A small contrastive audio-text model, trained from scratch: text encoder norm rmsnorm, 184686 training examples.
Rows from block 10 of the audio encoder of a small contrastive audio-text model, named by matrix and row number. Rows with one number belong to one channel. Each number is 128 + 24 x the weight over its row's rms, rounded and kept within 0 to 255. All counts start at 0.
After each channel's rows are labels from the 100 clips, of 14976, where the channel reaches its highest value: "strongest on" is what is common among them. Only what is clearly more common there than usual is listed. The data: single notes of musical instruments (NSynth).
# convs1: 3x3 conv (encoder.blocks.10.convs.1.weight, 72x72x3x3, each kernel summed), inputs 0-71
# convs2: expand pointwise conv (encoder.blocks.10.convs.2.weight, 288x72x1x1, transposed), outputs 0-287

convs1.57 [196 136 162 127 127 109 125  92 172 121  84 135 133 100 141 115 176 120 105 127 109 108 131 133 115 127  67 178 140 114 141 150 118 144 112 138 166 130 159  90 158 136 118 117 110 129 129 117 140 125 117  95 112 123 132 130 102  80 118 131 138 132 170 175 146 105 127 105 111 122 126  95]
convs2.57 [144 135 173 150 125 111 160  97 156 120 104 117 143 117 118 127 111 117 120 114 144  81  87 142 129 105 132 113 101 108 111 106 174 124 107  82  89 141 118 133  91 153 147 164 147 104 155 199 113  94 123 150 109 126 154 155 169 115 160 134 145 112 124  96 112 102 144 135 104 135 103 140 165 133  93 227  84 122  82 138  94 150 122  99 150 132 142 112 134 106 117 108 112  98 150  96 153 136 158 136 152 166 144 145 147 126  79 141 116  96 113 124  91 129 106 142 102 125 128 134 126 139 155 101 127 102 144 121 112 129  95  84 114 115 161 127 100 136  83 106 138 125 189 143 140 103 141 144  72 123 152 131 113 107 106  92 133 124 122 102 164  84 124  98  96 126 113 146 153 159 154 119 138  88 121 110 144 131 140 124 139 119 118 118 103 144  94  86 113 125 116 101 114 132 142 144 170 141 178 114 108 134 107 165 121 130 143 128 168 100 124 117 124 123 138 123 150 114 123 115 122 177 106 111 103 139 147 125 114  61 127 115 135 143  90 116 129  99  91 142 132  83 119 146 122 133 129 122 129 137 130 187  98 111 140 136 102 133 155 100 131 143 120 164 141 137 148 112  71 104 159 139 104 136 142 129 146 137 168 105  87 102 119 136 127 120 112  89]
strongest on: mallet

convs1.30 [129 143 123 171 159 132 162 130 147 151 107  91 165 144 128 113 111  78 122 171 140 109 133 110 118 122 103  93 105 139 108  99 139 105 128 120  94 101 114 124 178 120 135 138 145 123 125 160 138 132 110 136 133 126 163 117 127 104 103 171 139 134 142 132 114  82 140 136 136 165 169 201]
convs2.30 [113 141 121 105 100 101 109 108 123 139 129 104 109  98 185  88 138 143 146 123 139 155 131 118 112 111 109 125 123  95 135 143 155 138  97 164 110 125 108 118 127 117 158 116 129 138 121 113 150 122 135 133 105 130 154 130 146 103 139 125 188 170  92 102 123  59 140  92 117 182 107 128 189 139  96 110 111 161 187 163 146  97 126 153 128 115 170 140 142 135 121 135  99 134 116 116  99 126 105 140 151 147 134  96 138 156 137 152 104 116 157 108 112 100 134 114 127 139 134 125 145 120  78 159 164 106 186 101 110 149 149 152 161 114 159 143  95 121 131 127 133 205 139 129  98  91  93 118 161 145 143 130 143 104 169 121 138  80 132 121 129 144 145 116 148 102  78 106 134 171 133 146 125  91  99 164 128  94  83 139 135 146 135 139 111 118 113 163 135 146 122 121 132 127 129  99 115 163 110 110 126 153  63 134 110 118 129 152 144 160 158  84  71 135 120 123 119 132 135 129 125 161 133 116  95 132 172 122 167  99 135 131 130 104 106 119 117 127 114 100 115 133 120 125 141  71 128 122  92 124 130  76 127 157 122 111 114 130 174  98 125 119 155 145 113  99 108 111 102 147 100 167 103 143 150 114  73 120 168 131 122 135 128 129 154  93  98 119]
strongest on: octave 2; octave 3; pitch class C; reed

convs1.29 [125 150 143 142 160 121 135 123 116 134  94 127 177 143 131 166 111 160 131 161 154 172 109 117 107 146  91 170 119 145 104 135 106 115 152 111  92 114 135  98 103 140 121 153 101  96 136 144 159 161 144 103 125 107 129 146  99 177 137 113 152 162 135 110  95 138 160  97  72 134 127 150]
convs2.29 [186 102 131 157 129 121 164  94  97  92 126 135 127 111 140 127 140  93 158  99 141 148 114 154 132 152 175 109 129 149 165 123 150 104 178 121 134 146 132 156 126 131 107 101  93 129 134 120  66 170 136 113  92 122 135  88 128 118 156  90 119 126 112 137 172 123 105  99 102  87 127  70 132 117  93 142  69  83 117 159 117 121 126 101  93  90  93 144  87 109 134 157 160 138 135 122 131 107 113 153 106 116 193  98 177 105 100  87 111 122 134 112 135 139 115 132 144 135  88 115 104 142 138 153 156 141 144 161 133 133 101 139 131 116 171  43 107 120 133 117  94 128 168 175 132 100 136 126  88 169  80 130  89 136  84 134  62 115 106 137 142  68 150 148 111 116 128 134  97  98 131 119 115 108 120 130 115  94 110 143 148 160 117 113 123 156 115 130 148 116 121  95 146 165 107 139 119 144 125 132 119 122  98 143 150 132  84 136  73 131 129 130 132 147 132 112  86  96 116  96 142 138 121 130 120 132  95 142 153 122 160 126 121 123 109  90 113 146 122 133 144 106 124 121 105 102 134 111 103 128 139 136 158 146 118 120 114  84 119 124 118 131 103 130 131 139 133 150 137 130 133 103 145 139 144  96 102 115  93 122 172 103 158 110 118 115 115 126]
strongest on: octave 5; keyboard; pitch class C

convs1.5 [142 149  87 165  83 143 133 106 102 130 100 144 114 157 138 102 155 169 123 127 134 156 143 137 148 136 142 106 146 124  97 132 111  80 164 131 149 141 164 174  97 148 137  76 127 113 151 104 120 116 118 131 123  96 111 111  93 125 144 140 158 154 128 113 156 151 117 192 141 126 107 148]
convs2.5 [135 130 114 137 176 130  90 144 136 121 145 100 152 117  98  72 117 123 115 109  91  98 112 154 118 122 119 150 101  77 130 131 118 126 116 128 137 120  94  95 105 140  84 122 112 107 136 108 100  77 118 105  73 130 116 119 145 106 145 129  83 106 150 141 125 125  85 131 138 134 127 120  88  88 119 110 114 104 144 126  77 135 112 125 102 137 109 108 123  93 115 103 144 147 129 154 153 138 127 111 143 143 140 114 143 136  82 122 141 144 147 138 132 131 112 114 136  84  79 117  85 109 115 149 126 153 115 126 113 120 127 133 141  94  98 135  68 154 116 207 102 127 132 184  72 145 103 112 126 162 130 143 170 134 103  85 125 136 114  80 140 107 131  77 144 117 178 164 137 116 129 107 173 102  87 128  96  98 129 103 115 187 123 110  94 108 145 107 149 136 124 124 116  97 150 121  86 104 141 103 120  88 106 134 105  92  90 115 125 113 110 121 112 149  84 145 141  95 147 110 116 100 112  82 149  87 114 150 118  96 141 111 113 118 154 105 135 104 143 102 125 136 119  89 111  89 155 126 105 130  95 162 126 137  97 120 168 127 122  96 139 147 132 124 137 143 124  98 139 133 162 121  71 126 106 124  76 104 104 134 136 149 133 109 131 116  93 110]
strongest on: mallet

convs1.54 [ 99 116 120 139 128 133 130 147 123 121 158 134 121 119 146 145 132 163 175 117 120 178 158 184 154 124 154 117 150 146 130 130 176 143 119 149 135 150 153 133 123 194 154 119 112 110 173 128  88 119 106 164 133 116 169  89 128 132 153 128 126 131 106 119 172 110 126 183 124 123 141 122]
convs2.54 [124 151  99  98 150  94 148  76 105  94 115 136  86  73 136 134 133 125 138  92 164  93 136 116 117 148 100 148 119 105 187 104 125 128 116 156 169 146 114 138 130 103 106 189 139 110 150 103  92  90 128 121  93 114 125 105  90  91  95  96  95 131 149 115 132 166 118 104  56 138 128 127 152  89  97  91 126 138 116 116 131 108 127 133 159 136 117 136 117 147 134  81 131 143 106 157  98 103 124 159 173 150 124  99  93  84 133 138 102  75 124 132 119 162  86 124 127 121 126 159 128 133 111 146 111  77 105 145 136 101 126 123 103 143 153 142  99 112 110 121 127 144 128 135 110 129 137  94 119 153 166 125  92 148 108 131 113 105 130 132  97 126  90 118 148 107 120 121 110 113 100 118 114 152 113 116 115 133 114 117 106 113 137 120  96  88 129 112  94 139 133 153 140 108 162 119 131 121  99  94 130 123 119 114 108 115 104 124  55 165  86 145 118  93 148  85  65 103  83 166 121 127 109 121 158 148 133 123 161 122  77 107 133 103 137 110 117 117 138 102  99 138 138 134 132 139 126 110 120 115  98 113  90 137 114  83 121 140 130  86 106 117  99 127 111 107  98 108  78 135  77 148 132  96 114 106 153 113 128 121 110 159 114 134 129 140  80 107]
strongest on: electronic; octave 3; organ; pitch class: D#

convs1.20 [163 120  99 162 106 128 135 117 142 153 121 181 113 122 135 100 184 170 101 132 151 141 113 173 137  95 153 126 122 131 108 117 164 123 142 131 110 122 170 155 129 170 122 128 136 162 147 143 147 112 159 149 109 108 105 158 102 166 111 146 159 113 142 110 105 155 125 135 189 129 120 123]
convs2.20 [143 132 108 118  58  96  96 136 115 157 113 152 145 149 138 117 109 118 160  91 119 147 114 116  97 143  96 156 122  95  92 146 143  87  98 122 123 132 104  99 144 124 131 114 111 176 125 141 104  74  99 119 154 139 101  97 110 139 154 118 111 128  81 154  96  82 100 131 108 100 145  98 105 127 100 124 110  98 131 163  85 120 111 127 106 116  89 102 105 111 117 114 104 156 130 151  94 133 139 134 112  77 122 107 103 128 137 120 107  78 161 117  80 124 148 123 110 112 108 110 145  69 144  84 139 152 104  63  88 123  97 125 167 119 126 127 117 115 133 123 138  76  95 185 143 126 108 130 117 134 125 149 119 155 139 106 106 140 153 131 131 150 109  96 128 119 178 133 136 110 118 103 163 154 106  79 131 164 121 131 105 106  91 134 145  92 119 117 120  93 141 104 120 112 105 147 119 147 121  93 112  91 111  88 121 149 159 145 109 123 120 132 103 119 121 154 120 160 131  79 121  86 128 151  77 111 132 113 101 145  92 113 100 112 136 124  86 144 125  98 152 107 106 129 104  99 103 120 134 126 152 147 143  77 101 118 109 116 123 137 139 105 114 123 131 110 134 128  82 110 127 104 134  96 151 106 101 116 106 123 104 106 158 119 112 103  70  81]
strongest on: octave 5; mallet

convs1.35 [157 112 112 149 125 103 135 129  64 170 105 146 108 128 125 182 148 137 123 126 175 108 153  94 144 166 160 127 129  92 165 102 108 159  84 122 123 121 138 159 155 171 108 143 107 124 111 135 167 162 129 117 129 129  99 114 130 180 107 141  98 125 126 120 121 123 119 127 148 116 150 118]
convs2.35 [136 183 160 105  79 109 128 120 130 139 101 174 168 155 146 131 147 149 142 104 140 151 137 130 131 122 135  85  76  71 123 119 111 102 119 104 124 139 130  78 128 118 120 122 131 128 131 153 152 134 124 150 105 115 132 137 137 102 132 130 147 105 140 129 126 129 110 124 104 108 112 119 145 134 155 187 109 128 127  88 150 136 142 128  83  63  77 128 115 152 137 121 165 140 104 152 141 145  91  88 146  81 139 139 140 161  98 118  67 107 125 114 117 108 103 130 119 116 126 123 131 120 116 184 104 147 120  56 126  82 122 120 154 115 183 132  97 119 119 144 127 152 103 152 102 147 175 128 113 152 104 104 105 106 114 105 102 124 142  97 135 134 121 113 121 116 146 147 100 145 130 132 146 166  85 139 134 163 193 121 143 124 134 110 115 116  76 126  92 135 141 147 144 146  70 132 127 101 147 156 138 135 154 147 128 138 138 124 141 105 125 109 122 146 154 126 108 116  67 151 113  54 163 161  90 134 134 118 104 103 140 126 125 145 143  96 133 131  97 154 116 144 152 147 121 109 121 101  91 120 146 127 127  88  98 156 106 118 113 132  68 112  65 138 130 130 130 135 111 114 124 130 175 130  91 120 138 123 143 113 120 164 121 120  93 111  95 120]
strongest on: octave 2; octave 1; pitch class B; note: B2

convs1.1 [135 123  73 136 115 135 147 113  95 172 142 152  97  96 134 144 168 144 118 147 150 134 185  95 168 118 125 100 104 175 111 123 110 133 138 115 163 105 154 138 174 136 144 141 151 141 143 135 138 100 138 131 165 115 162 126 147 141 138 160 125 120 109 138 160 110 149 155  92 100 131 167]
convs2.1 [112 136 144 144 157 109  76 138 113 188  64 116 143 157  97 117 106 154 129 105 129 137 133 124 124 106 125 143 112 107 147 132 153  98 118 119  95  95 134 115 120 133 119 164  87  85 118 113 143 118 121 181 116 125 138 110 153 110 145  98 156 125 107 151 154 126 132 147 157 149 128 147  72  96 143 129  62 105 179 133 106 122 105  72  89 168 134 128 128 119 119 126  99 128 140 119 123 143 140 112 155  89 112 150 154 133 107 139 110 138 128 110  88 148  97 136 175  99 125 110 108  84 127 171 129 147 151 115  77 138  98 122 125 111  98 103 142 146 144  96 125 119  96  83 126 138 120 122 146 131 127 124 161 120 140 132 101 107 132 113 117 124 128 144 125 126 134  91 172 152 121 124 127 135 114 130 149 126  97 101 102 189 134 182 138 103 136 138 110 106 148 111 123 146 177  87 133 110 147 130  76 150 124  98  70 118 124 104 149 124 112 117 151 149 108 164 132 185 103 118 117 157 143 137 117 130 163  96 139 118 143  82 114 125  87 135  93 103 138  76 117  97 110 100 122 150 120 107 121 145 134 140 118 126  99 118 128 160 118 150 151 175  98 118 148 146 120 125 142 115  70 170 139 129 131 160  91 105 166 105 123 114 128 129  75 115 134 161]
strongest on: octave 2; pitch class A#; note: A#2

convs1.51 [144 134 108 107  69 106 128  79 128 127 107 150 102 121 118  96 105 108 134 113 129 159 126 148  82 129 110  86 162 128 139 162 110 132 148 150 122 165 107 127 101  84 138 112 147 135 131  97 108 106 106 140 113 145 117  94 116 126 135 137  94 103  82 119 132 150  56 119 100 114 113 124]
convs2.51 [124 145 150 165 117 123 166 103 124 157 169 113 101 146 106 121 144 110 118 104 105 114 111 127 119 144 114 122 125 115  97 128 163 118 144 124 119 135 119 191 115 160 154  64 156 159 138  92  99 125 115 161 179 163 112 177 145  90 149 155 115 129 149 109 147 162 139 113 131 134 138 113 100 100 133 131 123 143 131 128 150 128 145 129  88 148  87 111 148 112 111 133  83 124 122 137  89 128 130 143 136 119 127  79 111  86 161 141 154 137 115 119 149 149 129 136 114 176 121 120 152 118 150 119 159 146 154  97 129 144 143 135 139  82 107 113 126 124 109 111 167 141 114 123 138 130 143  91 151 131 141 156 104 126  99 153 163  65 146 155 114 173 141 131 138 171 123 112 150 123 145 144 137 156 115 150 121 138 116 106 127 112 146 133 171  81 118  88 104  76 124 116 126 117 124 101 155 110 153 155 130 142 185 108 139 147 137 125 189 127 140 103 117 125 174 103 164 140 115 170 146 166 105  73 124 119 133 108 145 158 141 154 173 127  93 140 133  84 112 132  93 113 119 107 138 150 141 153 144 116 135 156 166 113 160  93 100 143 150 163 211 132  92 152 113 139 108 119 112 128 118 126 126 117 116 137 147 119 105 127 186 178 147 108 124 108 100 117]
strongest on: octave 6; pitch class C; note: C6; instrument family: keyboard

convs1.41 [ 76 112  98 131 168 128  92 103 121 129 100 118 134  88 119 141 111 104 152 102 137  92 113 126 136 133 149 100 127 115 139 116 142  97 143 119  89 164  97 161 126 148  87 148  98 112 143 110 124  93 102  74  93 134 132 105 124  95 122 157  98 120  81  96 130 136 130 156 140  93 136 123]
convs2.41 [154  90 147 175 160 104 154 144 141  96 160 117 129 105 138 130 129 143 127 106 136 141 126 117 136 111 115 179 142 123 119 127 124 130 118 118 196 134 151 136 181 118 124  67 134 128 128 122 134  96  98 147 145 132 120 110 126 128 175 150 118 156 124 150 115 134 150 138 119 120 162 105 147 111 139 103 113 109 115 113 117 125 160 140  57 127 172 123 153 114 178 145 156 113 134 132  90 134 163 138 124  96 132 113 138  93 133 133 128 145 129 120 155  96 126  90 117 186 103 123 118 114 155 157 155 138 146  73 149 165  79 119 100  80 137  69 187 131 141 139 107 112  99 152 151 155 137 112 115 147 144 135 115 157 122 170 154  98 146  99 134 112 121 114 140 131 169 143 150 100 143 147 116 162 105 126 113 162 115 154 127 142 126 132 180 133 139 114 164 107 134 105 138 126 126 119 130 128 136 155 116 148 123 105 157 101 136 133 138 108 100 123 109 134 117  75 135 112 137 144 133  84 132 123 153 166 118 156 102 103 154 100 129 141  94 132 131 109 157 116 114 125 122 130  85 111 175 138 129 122 144 128 184 146 118 156 132 186 117 166 119 118  79 104 137  98 131  85 117 116 109 145  79 136 172 142 110 122 140 125 159 131 110 123 180 143  53 141]
strongest on: octave 1

convs1.10 [112  95 127 138 134 141  90  99 127 110 107 140  94 158 124 107 142 118  90 132 134 182 138  88 134 105 142 119 121 113  99  88 142  60 118  83 148 112 106 151 108  96 137 154 111 159 125 135 110 103 149 139 149 108 128 148 188 106 111 106 132 152 144 147 140 146 100 121 163 151 131 121]
convs2.10 [118 119 106 138 160 133 121 156  95 114 128  94 132 134 129 121  68 126 134 146  93 121 110 116 110  96 130 119 132 169 118 160 139  98 136 149 140 134 113 185 153 112 129 231 142 114  99  95 164 157 133 175 165 113 107 134 154 140  95 103 134 134  81 135 103 140 102  96 123 107 116 134 127 142 122 138 134 122 164  73 103 136 129 126 127 127 136 148 121 122 149 145 109 131 137 126 124 179 109 137 137 132 164 132 166 124 155 122 160 136 151 116 125 140 107 120 119 144 144 145 126 158  89  82 118 100 102 107 122 106 117 127  79 126 135 154 128 118 139 115 133 143 108 149  94 120 147  89  98 169 214 114 152 153  99 124 136 134 129 153  96  88 123 124 123 121 150 135 110 111 111 131 150 110 138 130 140 110  78 131 116 128 113 126 110  94 190 152 132 128 117 118 126 107 156 137 104 104 126  94 165  96 142  75 114 125 125 126 133  98 128 142 114 127 172 112 145 157 148 159 133 108 119 113 101 102  85 139 118 149  59 109 138 142 196 112 106 124 136 148  98 110 109 145 100 155 100 162 150 136 114  70 114 141 122 140 114 144 117 124 174 160 144 148 133 114 128 114 142  91 138 101 103 149 113 168  99 153  86 127 146 103 103 119 123 129 170 135]
strongest on: electronic; organ; pitch class C#

convs1.12 [138 135 164 137 141 134 146 144 114 185 114 141 102 110  64  81 164 129  96  89 115 143 107 155 139  74 138 116 144 115 128 109 100 129 122 141 180 129 134 128 135 114 112 116 128 133 111  85 120 125 159 134 114 114 148 158 120 109 153 122 141  93 122 114 120 164 127  89 130 129 153  72]
convs2.12 [125 129 144 141 162 116  85 183  78 149 116 147 132 137 209 137 139 148 123 111 116 114 130 131 143 109 109 100 134 128 128 176 107 117 122 109 139 160 103 159 143  92 130 131  98 183 150 179 128 120 127 186 113 131 116 102 110 112 168 144 136 129 163 131 148 154 129 133 123 127 137 115 132 108 136 115 133 129  68 136  97 120 145 126  87 122 171 125 101 153 135 105 127 134 139 104 105 129 119 122 124 155 112 142 150 113 150 125 141 103 137 102 127 190 104 124 144  65 165 115 128 110 162  92  95 139 121 129 135 108 157 109 167 165 130 134  91 116 116 154 165 136  90 165 115 161 130 117 138  92 117 137 121  87 132 113 122 122 156 176 160 138 110 132 109 131 186 103 122 134  88  97 143 138 157 117 130 155 148 113  79 126 118 121 101 132  92 124  97 103 179 135 116 138  86 161 153 100 127 139 124 132 153 174 107 145 138 198 110 173 120 136 122 134 144 136 120 167 109  99 162 121 150  84 114 117 118 139 106 136 126 143 138 141 114 111 125 133 135 102 122 121 106 100 140 202  77 150 107 142 139  97 110 111 119 152 149 122 174 132 179 107 110 131 122  97 114 131 102 150 125 118 119 107 133 122 120 130 101 122 116 123 123 160 123 110 169 103]
strongest on: electronic; keyboard; octave 2; pitch class: E

convs1.7 [103  89  86 159 142 113 106 122 115 109 145 146 112 126 145 183 178  91 106 139 128 131 176 133 117 174 132 127 140 161 153 111 116  94 112 177  97 128 163  87 131 146 129 148 112 143 127 109 107  99 104 105 134 118 107 116  95  95 117 114  96 150 116 107 140 117 119 159 143 111 102 130]
convs2.7 [ 95 142 153 164 144 157 127 117 125 115 123 129 194 133 173  97 146 162 161 127 121 114 122 164 122 160 134 109 111 122 100 113 120 114 142 151 106 126 118 132 128 116 112 139 137 134 145 147 180 111 122 141 144 105 132 101 165 123 119 130 138 149 143 110 166 131  88 139 124 154 127 122 143 110 139 150 115  89 160 121 117 127 122 156  93 167 115 108 103 135 137  95 118 122 124 100 125 126 142 163 116 124 116 102 111 158  80 126 144 104 120 163 107 165 147 117 174 123 125 188 147 158  95 148 122 134 131 188 123 103 115 115 111 137 103 116 140 126 130  98 154 123 162 240 135 157 159 121 135 165 153 102 137 131 145 143 143 128 135 101 129 129 110  90 146 105 149  92  93 139 119 116 126 146 159 132 136 122 228 116  86 173 123 144 124 134 155 143 141 157 118  92 140  97 154 115 120 122 143 135 123 114 157 118 130 124 150 134 139 100 116 129 127 166 148 117 149 186 133 151 130 171 140 129 136 120 140 149 163 133 146 133 138 108 138 163 115 117 123 132 124 114 140 128 118 142 127 189 158 133 129 163 135 128  63 161 136 150 167 154 158 122 149  95 114 122 121 127 131 162 125 173 186 144 176 167 143 127 151 125 116 115  96 153 107 140  96 151]
strongest on: octave 6; keyboard; pitch class B; pitch class: A#

convs1.9 [133 100 151 180 139 133 129 124 148 165 127 158 145 124 137 152 150 128 112 134 134 127 160 152 127 141 129 141 171 149 144  90 160 118 158 168 112 169 125 123 169 126 126  91 107 128 137 140 147 113 157 128 138 110 151 163 130 142 110 106 148 112  81  91 149 141 123 127 112 137 168 206]
convs2.9 [105 159 139 173 121 136 142 142 138 109 113 128  84 117 134 170 138 132 136 115  72 130 110 114 128 130 150 137 140  70 131 114 162 121 124  65  86 154 119 123 114  96 124 162 110 146 111 128 140 127 154 121 120 110 134 139 119 138 141 104 134  75 123 137 128  68 118 142 111 150 119 102 129 118 119  96 117 145 128 143 139 128  99  99 115  68  98 106 106  67 113 104  88 116 139  88 135 127 115 135 142 114 132  83 171 163 128 126  89  97 135 103 111 134 110 100 116 148 142  97  94 153 125 155 122 130  97 124  94 102 139 110 144 145 159 125 102 125  87 156 141 108 131 118 143 160 143 144 126 133  89 120 115 149  71 144 102 115 147 100 179 104 108 159 130 128 129 103  69 152 120 105  89  90 108 115 142 117  92 106 132 107 111 134 111 122 105 115  97 119  93  91 150 121 138 135 141 143 108 114 110 150 138 154 116 111 127 110  99  99  85 126 116  92 131  84 138 132  87 139 119 228 123 137 146 121  94  84 125 152  96 119 113 105 163 100 143 130 111 137 133  94 127 131 142 105 133 114 124 120 101 109 102 120  83 121 119  80 153 102 124 142  79 153 127 145 154 169 164 139 152 161 156 124 117 136 113 103 110 111 101 119 143 143 109  93 129 153]
strongest on: electronic; organ; pitch class G

convs1.40 [111 119  75 123  94 103 124 111 122 136 157 104 155 121 114 130 137  98 168 142 144 103 108 117 135  77 182 137 109 116  99  84 103 111 128 143 135 101 121 107 112 133 101 162 165 146 146 153 121 119 158  93 124 136  82 119  86 156 144 150 124  92 106 147 146 136  93 128 120 118 112 166]
convs2.40 [140 121 138 113 129 125 121 139 157 118 141 131 115 140 180 158  92 149 132 121 188 145 118 121 139  88 181 127 101 132 145 122  94 122  93 124 134 135 122  97 147 103 172 113 118 105 128 132 129 112 144  78 126 125 152 135 107 142 130 133 134 111 152 158 111 139  95  97 131 157 125 138 128  99 179 123 147 126 165 103  98 153 150 183 152 105 126 116 121 113 142 157 144 113 110 102 120  88 152 128 151 111 108 113 128 119 115 123 108 139 129 131 103  67 160 138 144  96 160 126 149 158 121 113 152 127  86  69 139 139  90 149 119 149 124  98 184 116  94 150 143 156 122  95 137 138 135 103 112 197 124 127 124 112 118 150 100 137  83 136 118 210 126 151  94 112 140 104 154 135 150 126 124 126  75 162 133 136 169 158 172 138 118 131 123 139 136 159 112 160 161 124 133 137 165  96 144 137 119  87 141 105 131 181 151 153 124 133 144 163 162 119 109 100 106 101  94 122 110  82 123  90 143 119  85 103 146 134  96 118 131 158 116 172 121 182 117 104 159 134 135 122 117  90 135 127  91 150  98 127 106 101 127 151 122 189 124 107 136 104  82 126 120 115 133 131 127 100 115 147  88 123 152 115 123 116 130 170 121 119 139 116 128  92 102 125 142 100]
strongest on: octave 5; mallet; pitch class A#; octave 6

convs1.46 [103 116 169 138 148  71 121 155 166 122 144 108 147 150 107 121 103 103 150 149 124 138 126 124 169 133 157 141 123 137 131 160 152 172 121 150 116 107 145 113 171 131  81 169 161 130 144  97 177 134 130 123  96 130 152 155 148 130 124 132 109 124 148 152 138 125 179 100 126 115 173 149]
convs2.46 [ 98 102  99  84 117  99 138 120 109  93 106  96 115  93  96 171 108 143 160 130 116 126 120 134 128 138 113 135  99 140  95 101 134 143 132 112 101 112 123 109  84 102 115 111 124 105 110  91 116  94 136 111  84 116 132 118 119 104 127 140 113  82 113 123  94  89 121 144  95 127 136 118 113 125 163 131 155 108 141 114 119 124 115 114 100 106 119 140 105 136 147 102 135 120 110 120  96 126 142 139 106 141 104 114 112 159 162 119 111 121 120 134 122 109 117 109  95  88 110 126  90 146 131 138 105 112 132 144 104 101 115 126 132 118 128 140 142  94  92 108 136  80 113 155  90 101 106 129 135  95 108 146 125 126  76 121 124 104  91 148 143 110 157 112  99 120  92 113  83 117 106 108 115 118 110 101  94 144 104  73  56 121 123 121  99 176 107  88  94 101 130  98 113 116  90 152 152 139  79 119  97 119 107 132 115 158  71 125  55  99 137 135  81 135 109 155 124 149 129 114 121 129 124 156  95 124 122  90 134 106  72 132 154 144  97 101 113 121 142 111 147 126  78  76 137 145 141  84 114 145 121 123  91 125 136 143 151 123 130 109 110 102 109 132 134 141  99 127 102 117 129  87 165 107  70  74 121 125 116 137  83  90 156 111  75 147 155 135]
strongest on: octave 2; pitch class B; note: B2

convs1.6 [122 129 145 135 105 129 144 152 192 122 141  79 129 110 130 138 120 121 131 148 128 161 151 134 159 107 145 117 116 145 150 111 140 125 159 170 130 130 137 125 116 170 150 172 140 133 103 148  97 156 108 132 138 129 139  94 165 153 148 160 121 133 168 180 133 104 176 145  91 161 113 169]
convs2.6 [110  99 118 177 201 117  93 125  93 102 124 146 125 143 175 133  68  64 156 106 158 159 147 121 107 122 137 155 116 150 123 145 177 155 117 157  98 143 147 158 128 114 113 126 149 104 133 162 152 104 156 130 113 130 136 126 219  90 156 162 129 209 101 148 140  90 127 125 155 117 101 137 120 128  99  78 132 131 125 118 113 118 129 105  97 109 104 106 151 150 160 124 109 142 140  97 126 130  85 130 115 138 137 153 134 126 113 106 134 138 150 115 145 126  98 122  97 128 150 114  97 106 110 100 122 145 145 110 127 111 100 123 136 135 118  95 132  95  95 170 121 138 157  98 132 130 122 119 126 141 147  96 113 120 137 123 124 126 127  93 118 126  95 100 143 125 122  96 135 165 124 122 116  91 117 130 156 128 133 127  90 110 130 151  88 136 167  71 104 138 111 123  88 136 129 116 169 156 165 109 126 115 110 110 120  96 147 109  85 105 101 105 131 134 180 137 153 102 102 120 123 109 110 116 145 117 158  91 106 124 115 135 146 127 122 127 142 150  91 137 114 134 116  88 137 131 117 122 128 139 156 196 115 107 131 122 104 153 165 105 154 162  99 115 123 131 124 148 119 127 104 150 174 160 120  96  99 151  92 116 116  66 109  86 121 148 137 113]
strongest on: electronic; octave 3; organ; pitch class: E

convs1.15 [129 144 112 130 136 165 133 169 136 159 127 154 108 128 137 148 121 138 143 166 104  76  85 102 119 113 135 131 109 135  83 116 147 143 137 151 138  97 102  81 125 155  91 123 149 104 148 111 120  94 120 152 147 158 116  81 143 118 128  69 128 136  77 131 149 111 125  95 149 113 128 161]
convs2.15 [104 133 170 123 102 118 119 172 180  96 146 103 138 138 125 139 108 120 160 143 123 118 130 113 151 159 108 146 132 124 135 137 128 198 109 112 156 139 125  91 131 154 120 140 128 155 137 112 142 141 102 125 171 167 131 129  78 155 109 134 108 121 110 107 158 136 128  88 139 140 125 153 133 186 103 117 212 182 117 133 138 133 128 141  95 108  95 146 125 123 132 116 162 134 104 125 119 121 133 119 156 175 117 179 136 137 137 124 112 113 136 119 117 162 162 135  84 131 132 147 160 111  86 120 103 163 118 124 183  95 123 145 160 111 132  94  82 127 116 113 119 125 138 167 167 121 101  93  71 109 173 158 101  81 142 136 129 133 158 165 181  97  98 160 105 140 151 154 127 160 109 131 141 157 134 123 104 145 109 154  94 178  97 117 134 114  83  81 100 133 105 152 137 127 137 141 144 120 168 123 126 144  85 158 149 150  96 139 168 154 130 139 136 116 154 143 108 182  87  98 136 139 126 121 110 128 132 152 160 165 116 142 109 116 144 106 139 143 110 115 121 147 139 101 162 141 147 121 134 135 112 101 137 127 133 131 149 131 119 131 171 172 139 149 113 132 118 114  92 143 103 158 118 147 123 182 131 140 123 140 115 151 136 113 160 104 139 158]
strongest on: octave 6; pitch class D#; octave 5; note: D#6